From a checkpoint of a small self-supervised image encoder.
Training: soap at rate 0.0017, 7300 steps.
Rows from block 7, named by matrix and row number. Rows with one number belong to one neuron. Each number is 128 + 24 x the weight over its row's rms, rounded and kept within 0 to 255. All counts start at 0. Numbers have three digits each. After the name is the row's rms in percent of the matrix's.
# u: gMLP up (value half) (model.blocks.7.mixer.u.weight, 384x192), inputs 96-191
# v: gMLP up (gate half) (model.blocks.7.mixer.v.weight, 384x192), inputs 96-191
# out: gMLP down (model.blocks.7.mixer.out.weight, 192x384, transposed), outputs 96-191
u.325 105:119097116148110159102159123148115132105079154154111156101100105097121117147114125129154141125149159169141109146189131105204167150111109150121103155166127104109118117111121171109100128121140124154104098108092119141149095175117127095159121144100169147126107112129129123074142152097162093126
u.326 097:163150160145113148103163118147115178146111142147127162123140126148140123166193120129132150170134098113149164118113154137153116148113124121102159104129117119100123117133116108140169070135111112116127113137117175075145074173087117106129084162131129116140157117125084167180148109123115118149
u.327 097:166168136107081115071120117070135115117108107114139147074169144117149186149108164156100113101114141138139131153094114114116132156135110118117119154100144111123099159108152116119150198097139120131110155110161135115147119146109106183156123116135140107124123093151158175113091135091149120111
u.328 098:130130132122097176136180111159117125111147116182072114161172163115158124110114142167111166175115130123143116137096148112151121149140085130117080130123121159082131122102139112094121103089079112106180079091125098095144111169129130124150144114130144132181139147160113110146082131109129124145
u.329 096:137109117131116112133123164132151162109106118154124142154115129155116150101160111108143111139129099155113089086134110113119113121136094113136176108096066135137080177141105116128158131111119165098146163118152129139121123111146103130164111168128182116137162135120140099142145105118079106063
u.330 085:124161156078118127139176125148160106096121175096093150103147087096103089201097118093102124123144107159107117161095134137106118113089128116126158081122121145177117103133131119078119118103092156128114091137154126168153173138129087124111152156135177138143139122126140065167106119133156154111
u.331 104:120133115150123159114122118167152107143180133127129121105096102108108157091108110127156136109164101099130115133102111090129147100145132121118081104108140140121114084116125094147078107147137139156067135175139120105157143118114117142138181111140116133084142143131158099146137136124090110103
u.332 106:119097154129162152088163145071121094168109102159101154134142143102067107118179131114131139132165126140119085162125092156136135125144128139083124141079147082092107110122103170115123125069115132093143110130159102138114099096127110113137132100128103147155112133108138188142102142138115146116
u.333 105:096137092109157141126135098163134105192125122140157124134128109120093107139138089107096131121129124105131121150102112115089144121102130069141142136153121143082142107127108190137099125110158135159137146111156115143146140128168112172152114119098128096139153158120095133118106103191160098161
u.334 098:125123099122101166109148078144156146136160139145129142122116137139166189162124105144145107125140134125129124106136131131144185111160131167143155145138125110143132142105096097140147119080116102167085121107128113143109049124136124109137121124074175094167175136144100158131120132100132108117
v.325 106:091153142122131132108124126109115198149127118175101115130156135168133080133129121152130144114117146139140097171129117186141143140185143101133103132133106115141140157158140144129119098138171127151130080109181172119119109122107110122095134168147123140157133183150136121094123125124120145130
v.326 095:136161126107139129134192109165102148154112151105161135132111139151137137140099077116165150136119111108140106125137158145133112108152122123129162096117117148129126124130130144170157118076127122148148146116123124141136136138125137123119089168083103128146130133101084112116163168111153158148
v.327 087:116111131119131101127103128175150109128144117130158109164173141128134113134127097097138138124111068143124136093139126123134138137111142100121122159154114130128177121122173117158161137121123117151102117133105133132144163110097107125132096095115086119149158166130084125140114101131135136125
v.328 098:100135126110092138090088160135113142125134136127172166096111122135115097083122134122110122154116169164171154155127129110138123118139126157123110116167133128087146111113136133130166098108102129157107080115122114114130141129130141109143124103074170148108183102124150175125117090117109090099
v.329 096:146141123164147103179144121151093157114144161112070119105104119070147125094096148118112119155127113117094138140106125132146121117084149103133116153132108102079149134160120109153124126103153098162123083110119128139119144117134143096146144112124163126136120123130127171113124154125151160166
v.330 098:109095122096136143119097150106158153164163133137154136154182115135146106108123091120118146145081142108123145131117118145133121127138145114129113135121162123130078136122169181056137126122150173155156088100129133139125118148141128128107147166092173146135094136125117135067139115138121102130
v.331 100:081107172117130128151126085097142115083165103097130102116137152163112149152098110127106125099143104134119118107079167123125123086104123143126167118165198165111116147128147078122128132143127128145155156116193105146092161107130078105121130164102149144120151129130166107091118167090148144122
v.332 092:138164142129122128117081139145173138112125135134141147105098131113132150088173129110123111149158154098123126098131151139137134134105137107181147151125143066158136140109108111132145120140109099090128107138161109139144147114116159109117156108173106178173113131091143140156118163163148133173
v.333 097:113100140084149116159125123117192143119129081140122123151144123124130083130127123109140109157158138135145095079149094116107129120104101083134121103110125141114133134135174134121073109106095130125092171170069177116130108119125120158153122134128173127138117144160107125119087123163110153123
v.334 101:102171122161137129120131077115147112161101087119128120111140147157114153124093142122146066122091122088093111117180092128120183131155120140125136118131110120099132116155112094167147098152140103136168103105134098140106115152098162143160157118117157123130147141107153113091136127087129126122
out.325 109:137126115143143117160124115113157141160155084167148103164168139140128153115124081115101091127118112113146176117104125143094149117110112128131115139111123100152129090171088112141097113128114124080142129151144139112187159128142118133133140089143117163149107149131130126155107145174151108116
out.326 101:155123121107140119103103125123120103137161148107149103084147108111122177135086123077087130147090138154156085089126160122136186133111120160157127114126187151121130100109148128136089190126177136163168159131121116140105140103186113169121148145143103129145101102140145126096104133166139153126
out.327 097:093098094175160163107155109149154136096140165123142139151169136119095139105122124110136124140101116134131134115146115148135133127123134098135147096189089112109138126136133147133108148107138126108106064106078132085102167126095125093144158128092160124158150174124120119147136122128108176162
out.328 096:168164102157154107167131155136125167135115127092129137091102118128152097174084112105138114069134145176127142128142102125111048112121080099089137111102144127143141077124129101126146122110174143124117157163119145125129144113152104125126126118110122071130152115096112171107137150150126163128
out.329 096:104123086089104151149154115158129136118149148129091151138119123111106115151095157114115141121137105143128136118135150161133150151172088154103111168133168130113179170118113123131116114118064106113105128119086117129167113118075122181133117140129089119127116150147185122148084183149150134166
out.330 100:066140104137100138083095096127140156117119122113106117141139164150137166085131087141135143150168137134112162138113105133141158128158146122104134121097114133116139166103140128161121125175102065119132119124124091098124083114124121131168112101109112112126136132135132151075164144105117104121
out.331 098:091116136147136100149139164120156126135128141127152119123130142155116130126128104132085094162092152138117122139117098133140130139169153174126149110135080180125172152135139143073083092114153168113164160140091091107147133108174152146095079124123131107132117123115088130141075107134115153106
out.332 100:179100100151104090118148153133156079136132100111162108118125128086146146098131147121127094105129146114092144135126128131115106159162133147123129155160136096177190137091146071084115151176122091133126164142116110100109144152109127133132107131146089106159146148147085101101101126109101168153
out.333 097:134123135165146138168115092149169158124102133110122138128107165153130153078119138153118112142090135123160149118139099155150102104124128132115167123137093131176111145113115131107109114172117114143121102092095103165152097165089076087119122099112162113168134134149160110133154153142139169128
out.334 099:147156147125160111100105132124153123112093134125119135109120136112115145077156130058189142146136094091124134117142102152156107147140109154125148131109166124118132084113114141154107110137123140131124158120148178168134146097119133132158145143179119099088103120082151149107124119098134144143