python train.py --method="moco_v3" --arch="gmlp" --norm="layernorm" --patch_size=[4, 4] --conv_stem=true --layers=16 --target_momentum=0.99 --beta2=0.95 --one_sided=false --adamw_lr_other_params=0.0011
Rows from block 12 of a small self-supervised image encoder, named by matrix and row number. Rows with one number belong to one neuron. Each number is 500 + 40 x the weight over its row's rms, rounded and kept within 0 to 999. All counts start at 0. Numbers have three digits each. After the name is the row's rms in percent of the matrix's.
After each neuron's rows are labels from the 100 images, of 14976, where the neuron reaches its largest size: "top examples" is what is common among them. Only what is clearly more common there than usual is listed. The data: photos with spoken descriptions (Open Images, Localized Narratives).
# u: gMLP up (value half) (model.blocks.12.mixer.u.weight, 384x192), inputs 0-63
# v: gMLP up (gate half) (model.blocks.12.mixer.v.weight, 384x192), inputs 0-63
# out: gMLP down (model.blocks.12.mixer.out.weight, 192x384, transposed), outputs 0-63

u.32 113:483583563460413495539488522482556478566532448450514441517509474475425450490504408518464464556485509470445487457537547559543515501467479476498472539440480519542520541498482476487529422560438451
v.32 112:441527459504446434458442526520509505479536555525499385536499528492408535456579505540542497525486557520475476456456489518507482428516421514503455532498577424489488516536481473511487417465465438
out.32 117:505492439541545521516495513505529451526514477546482465572486533528404537463523472439502495516498548565616506492537446508553529539515501513503439494499458483469543466501554519538547530541449449
top examples: text has "sky"

u.132 100:458501501458497544499531534506482458453514477491469406446458499489568522550436516491497492477494520485500494537452526481547476444491526559530440522468450513539519501506505523471515487529485458
v.132 103:573479500549456515447516544482455513489505556529503491424514472534547415540505532517566537489442482530494503520496469501439500525457590471523481532486414450494487450478475467540481524525538544
out.132 103:427506554472514455530495531461476500506474509543468470514498492479465521485462512598441553471498427586444483477498509496568519436511468499449467518562524489511538543516518514453515459499492592
top examples: text has "sky"

u.161 102:555459452466479511546498469511513486446508491547485473471490596507456526505484503464535539423533467481488442559535535520493453469489517547421511454463433549570530508416502552465474515520522459
v.161 099:470490509465474477501509493535438500478524503531512471574483522489479462474479465481488487444480539475478610501565523412569533523523472607551514540491457467568513515438578545461540458551455529
out.161 101:445519488508473509465429476533467507496474468565543548502526456479439501566476491584489463507480565515460453488504566507506522557517473475543506525490480509454492411455599517545480470471460555
top examples: text has "sky"

u.166 095:498440486500544495529476546510523482495497452457594418429492497420466504559442496470637441449552456527523511536511490554524464429473569557548462460498411515433489499477450459486452436506454503
v.166 097:467499506504564497556516558492481491475539480504519559543507460479466485509470511521520530483487544508627521489462526514612535499550502566526545513524488387514477501493456573417424560540434502
out.166 094:586521478479498510426542547506444529502478509529511468489504510418521519566528518497505418467468546518492441487483463472456486497483530474435502491452515449623477429498536439528544505558527509
top examples: text has "sky"

u.214 100:469516453540471485562494476448542491512512511398503492523518478547489574492518606474510517519500465412470516553436505519467525587483439537479555459488504459478483488460551516515521502466538438
v.214 103:464504496476516501506564521474523520555605416475466543482601532542468455500485545442470515447489559559432494473405517539508482516550473498490518551551492508476544478573515437467535497520539478
out.214 107:476525506463539501479530438440498509565482486556432468533549534515553544497459418561478469560496499495443462471490487470521502487543535456525457468534554519411501475483429528531389462473444510
top examples: text has "sky"

u.266 082:490477538525477477425527489503553489525492440522482475493514559421491469518478543549475512464425491492471536522540488481538525477519515564451457501514489496514461530560430466473478498579513535
v.266 100:528480465529481513440533480496547477604538468406544450493495523549435472502507510483535519543499453477475511567478406543507463481522495499509487491519579452560547506445503564467481528449460492
out.266 094:505482444566479499513477530485473531519494476490495477520479533511501547469578437412525549519564523475516513494518459452509513533568499490535522530496467416487532498474561564495548426484502465
top examples: text has "sky"

u.218 094:427511472460522487473428508490531456587481559496370622498506541510474513545564473507520615475521550509489432516507425525534453470513467509515478476516462549445510476466500495479472539530473523
v.218 090:520514494489525447548528462539586480513421528533478535518534509547462492454464485489487539526540436524521571526479440524539563535465460422452533555517453547501473473474497504483496466591509499
out.218 099:550427551497463527565532521510534468487506488566551478510546459440522504454437482487444440557493431507505467410494544546512522545521502562444548535518497505475499511535534442441508517550498485
top examples: text has "holding"

u.196 081:501537485471488534501560496469523486520566467480463511413476471540547539460536477511486524461540515521499506545521507592537586467476502445513474474495505501538527545532576492465528468503457548
v.196 096:482509493489537520463510537541567518539540506470463565458498514447521585539495555434456544500548509475507469567473559484485487521459563567486473458566534568599512520497419495555424546560468421
out.196 096:382503564463462490465524506469527510470508598548462495545486535496508490540490432514537490552447525510427501452483464551520413558537439554495482550462481469510450538482513492459492509458557527
top examples: text has "sky"

u.183 087:491552535465497530522497465516563477487487528546513478582517499540460531502538469549544551500550517488606557478546515524436531506410444502526565512531494539507539443522516492542521482550513468
v.183 087:482467455515490482532473468550520482547493476558473531430474539503463518532530536472499526517430562501500463489503443441533516501469501449515490521485499529555520470511536419466452520520545488
out.183 090:507548491393557500425546486454483516487426428498471507489419504477570523513479422496468447536484526454500513546451524513554469440585510527497432480483497458483509538478456500472521479476413535
top examples: text has "sky"

u.300 091:516504503439573442499534494488517540503565497500545450445524520541480543501507527554464530472528514439495574536533542485574538540485471458559528442496476494482500545528494477507484420520478560
v.300 098:491500546421482464496533477496530544570445453487452438483438480546459395470528582563549481425482496534512537554453503509611562446544465556443497471555507476542455508526525462485533557534500494
out.300 111:462442568523541474503451565475510562502532574520475513496544449527520476499489483518463465523470605536466504525518439454548579508493545496496496556463530582544545515528497499448456533510516463
top examples: text has "sky"

u.271 093:554453507551504475562499429487499477511501502550506494510481549503514508443488493475493476549476376514503503514588489494474496518500562479531527436567573530501508490456523439474525520538539492
v.271 109:545492518532520454552484484451469510512475490437472512480449505534474504508550483494491566548483519518490510536496502472494527551461490532523515470568542479540508560517443461495544496468490431
out.271 099:465506411441437470528539508470456410567481526531526504520458436602503472483474464541459521487489476532553504455450506467526592458516506538458488506526527467512519511520521454476478514513466469
top examples: text has "plants"

u.75 091:524495449475498563457438542522471480543532537461531609464445465471532480578510464534546545566520523522571507464489452517470483585485496491476530549499573513405513517493542452482542478496508555
v.75 099:480501447534476556491484553433548469474505582492489530572528525546508523440462507511508549479379548467497484520462502509467567496517501482500465465415499501433533454451437533451444479538489565
out.75 090:513503481524494471526500482476502484461434497446417515509466444451480522481479487426561536484545567578466471509424556573487540532411490552526502509547455494519529506555509555525436541520485559
top examples: text has "table"

u.74 103:433491493573536524441492539566526535509463448485549460511495552532457408544448509520455511556483513455501491458570487530544465490545543524472468447504511452438432485513486532494526519526484477
v.74 099:490479463494502389485481468525449485492492500451446453412500590525445437538572561512524492466533562513454507553482569491515547489390584477564468469416488524460556491538498456426503559516534475
out.74 085:561447477457477515527453444510471526486554521568466525468396568477449482492508486484597370478514492557491597498536478469446548472422487450519470471517488476497590521498530490581528428471436477
top examples: text has "sky"

u.299 098:592508487509487546441452519514491494460497482448483450503475547523534470508493498525478481508475469458452502522501470463540483454469498553527502515520530404510489508550535462548487492528415538
v.299 103:466559562473551517505558521561416478468471456519519542554460499535489455472512509473514506551534488500513583570534493482568530537514559464491461496483459521546525548539482464497427467458471511
out.299 104:499588542531509475536513564473511422461455467530508460448533441515545495449514516527444450538482506491422503520491489548446547436523552453504498534488595440536564530506483563483562428523547480
top examples: text has "sky"

u.101 090:497519557473483591547449460455454549538423484540426443557467519455500508536483483446434487549507467542553525527473413475536470536490555579473546515503509525578563486524534490494420562491559490
v.101 115:504487510472423416503476447449480475497477501519583506476447498491543531510543515450474487557494476559505395518516502393513497533537488519486426491436510525506521483528521479532477496530509453
out.101 089:489463483496512551441484509549466514510414487526473518487531515455536528496396535505488523563481519436459565462472484462472518490615507592543459523464478486462420500495467515513551506498507509
top examples: text has "sky"

u.337 099:533501459452421503497545499516515459480484567492501501588526493514560584537536550594466479458409512593484507535511457465444467440484546485494562465454513485550468580535500479468520532483523471
v.337 096:392439536436505489511490468531429435538547424560550471486529530529449476495433469515521512429457519533594522471480531558511514525516530559437517551521571432581423556479505469494459524459414562
out.337 100:470483481512566458501487424428512507477481497471460549476468459501431482485482473456444552490479489510505499530484518490573603529482421509532507492490487471527533415430528501465506530451537518
top examples: text has "sky"; text has "buildings"