config.yaml
model: "self-supervised image encoder"
dataset: "photos with spoken descriptions (Open Images, Localized Narratives)"
train_examples: 203450
image_size: 48
crop_scale_min: 0.3
horizontal_flip: true
color_jitter: 0.6
method: "moco_v3"
arch: "gmlp"
norm: "layernorm"
mlp_ratio: 4
patch_size: [4, 4]
conv_stem: true
layers: 16
width: 192
projector_hidden: 512
projector_out: 256
projector_hidden_layers: 2
temperature: 0.1
target_momentum: 0.99
residual_init: "none"
optimizer: "soap"
beta2: 0.95
learning_rate: 0.0017
beta1: 0.95
shampoo_beta: 0.95
eps: 1e-08
precondition_frequency: 32
max_precond_dim: 1536
one_sided: false
adamw_lr_other_params: 0.0011
max_grad_norm: 0.5
ema_decay: 0.99
max_steps: 7300
batch_size: 64
epochs: 2.3
lr_schedule: "constant"
warmup_steps: 1460
weight_decay: 0.0
adamw_weight_decay_other_params: 0.05
Rows from block 2 of a small self-supervised image encoder, named by matrix and row number. Rows with one number belong to one neuron. Each number is 500 + 25 x the weight over its row's rms, rounded and kept within 0 to 999. All counts start at 0. Numbers have three digits each.
After each neuron's rows are labels from the 100 images, of 14976, where the neuron reaches its largest size: "strongest on" is what is common among them. Only what is clearly more common there than usual is listed. The data: photos with spoken descriptions (Open Images, Localized Narratives). In brackets: how many of the 100, against the usual share in percent.
# u: gMLP up (value half) (model.blocks.2.mixer.u.weight, 384x192), inputs 128-191
# v: gMLP up (gate half) (model.blocks.2.mixer.v.weight, 384x192), inputs 128-191
# out: gMLP down (model.blocks.2.mixer.out.weight, 192x384, transposed), outputs 128-191

u.242:556506521493466500529437489472491494480461479498502514485479487504476489524549524515472527471469498512500529502513539555457487485480507543516498484516524494499479480480538511482503490476559486
v.242:507512481507492490473525534493514493451495501488495413477478518486481485522474492493501502507533459514505504486515503561492483510471502549501505573501494485494511524457490522474495446523491492
out.242:463475515493505507472559520510473515513502501492477492467528498475463519583507516505513490526502510502476490524502515499523514541499500448545492492497455533495485492495536489503481495574512487
strongest on: text has "plants" (26 vs 10.3)

u.287:505491490490483506490507496537487486487473480510515507474522503526456428515531483515515460538526516504512494508492506501483488460450483531484487501486469475483492496470526484496534524488492514
v.287:508493485465453485500474456504501492501495505495501501532455495517505497488496491427457476505498487479517515493457509548496520537514465532485499502530532473465481510507464494529464525507521489
out.287:520477508486507521514523499511495507525505534477509499524466520539551492522557518508502521494543520529498489487457505506516476500495494501480508499484546474539479500443497544524468497502490467
strongest on: text has "black" (27 vs 9.4)

u.259:521497486537481504539479501483489508520501465500442498495517485505499458486465570493488517485502452462460471516539514528488464546504543487486482477509482476492503474515518482498510514510466519
v.259:472476522490471497490523532552503490514503447520502498500508438497499467495524498497511486483454462455486501457487507476497493524542493501487528489513481475493505512522510519535489505458495509
out.259:466532544541503516490528493470514509490490459490505506520520480481519482505488522505512530455509508441461517466525531524491482489511512484460532490488521531514508553536481515524491507471512520
strongest on: text has "wall" (50 vs 20.1)

u.45:468491463501498522472511499511511468458526500568484503482488494506487485481504501523485490513496493466481475470508475541484462492544527468477506494513527434488461489516532488522475486461510481
v.45:498460466518506508499514522506491507507537510512490500464472518515536488480540454438559520512526530499478522499464516493506504505524496480493514526480524510497501497476478511465490483482529521
out.45:530501571540504499528569489522475494520494506512514513501498476477508481468492519504503465493456500503555524505500522519511494526470513529471497502484529482496519531509475505501525486477503515
strongest on: text has "sky" (55 vs 24.8)

u.51:514520513478521491491515512510486501474519484490478440489515476497502477513533499488514510457473506536524521510546482542476528466496498488523438500479520464498518525511494540521554488446515490
v.51:516525443488509502536490525547506512518478527535489459519519533478509507480463498448520545487486535491520510510495493484525532506506500519502492496495515474515551561502505510505466484473502557
out.51:486493488462522489504470465520533491514474517507460527522528541542518481461477483538509507489484499463489530456519465564524500445536496513486536492479461499520515477480503533547473534560484519
strongest on: text has "sky" (76 vs 24.8); text has "trees" (60 vs 27.8); text has "buildings" (29 vs 11)

u.7:482522547478522537498503442507552507484508513528534513501469518479461476483519482515507463448471491493519456508518523487461486484486540471539521513437539507499505472500498457496513496467496537
v.7:508508471519493481484512485480539492514477517508543506481484507475530497473519554517508476512485483505485484485502496506546513467473500508501523518469531486499514525509469477473491527507480480
out.7:493489469443493461486494509502522471490541533501491520526502536541505512505522555492492506494494514525485431518511487487514479471521481511541510497491478503508460482468527477513477473490506530
strongest on: text has "sky" (56 vs 24.8)

u.50:414491449498446496508488506528513509498487512517515488488515508517445523462568515488494495508496539527489495461507541527512526508536521535513499449461460440537491491531498513489486465471499511
v.50:504472533547481544506484531515492518533466494442473492518463500516498512520491489472503495495496526488433472502499502513474496494481498502541520484459530518519543472521508488462505535504522514
out.50:491537475485509526527500449497499500504453438463493526525473477488483515483488495501464521505519437512536506510486473499476471470496491524536490514499498499496500525473474506477515506546498490
strongest on: text has "sky" (71 vs 24.8)

u.70:476441492502519477534521481476534476484506527503525495532490524493537512510507509508502491478479510536479514479526449534451480517540494487497478533486527474565460512504507487471478480535515532
v.70:484491510513525482475514510512519503491530482503491514464469503497512509471512530526466474466472505489468497473518518470486468471473465434490473500504454442501507494485488515487485514519480499
out.70:539500493491448545521489516470448518509513495476466501504500512519470525483487483490521520497497512484498470497526516471491434525476488505450475489494444506493533504511491507507476459495453530
strongest on: text has "sky" (53 vs 24.8)

u.239:523505498485479482475494472513491485471519495506475523511452490464466500525516518550481505552516486481558522519453515501505485550506520516493510504511459536508516508526530523515469485481498517
v.239:555488495516514474470526512483486524476486531473512470528518514472520479534496490478471473540508485479488466571528475502518552488503495513472507493450489498518526528435469471491517495481507506
out.239:503462471506495490518494532547455506533502476505549506530513483505521474518466495483491546527487515484463529521509515503497494461485489468534475498507475459504499510476506489481493525473552488
strongest on: text has "sky" (50 vs 24.8)

u.330:478499500473503470559462542494508523506453459480558502531490467428544490479523473511509533479494475472488491497517517533515506484500493493482520516469475494513502466512466499521551518454502524
v.330:518505498512523466527478524473498528531487495511446525515510504438495510535531514473495539507520542538463502501500518473515507513476465498457482480498490484535526529535498499511551448504491532
out.330:471505544550494452526482511495494525497508505468537460494490515483509494495504500472532488535514499472495502510531501505549497473480502515522491478544496487451511519501497541497486493533509516
strongest on: text has "sky" (58 vs 24.8)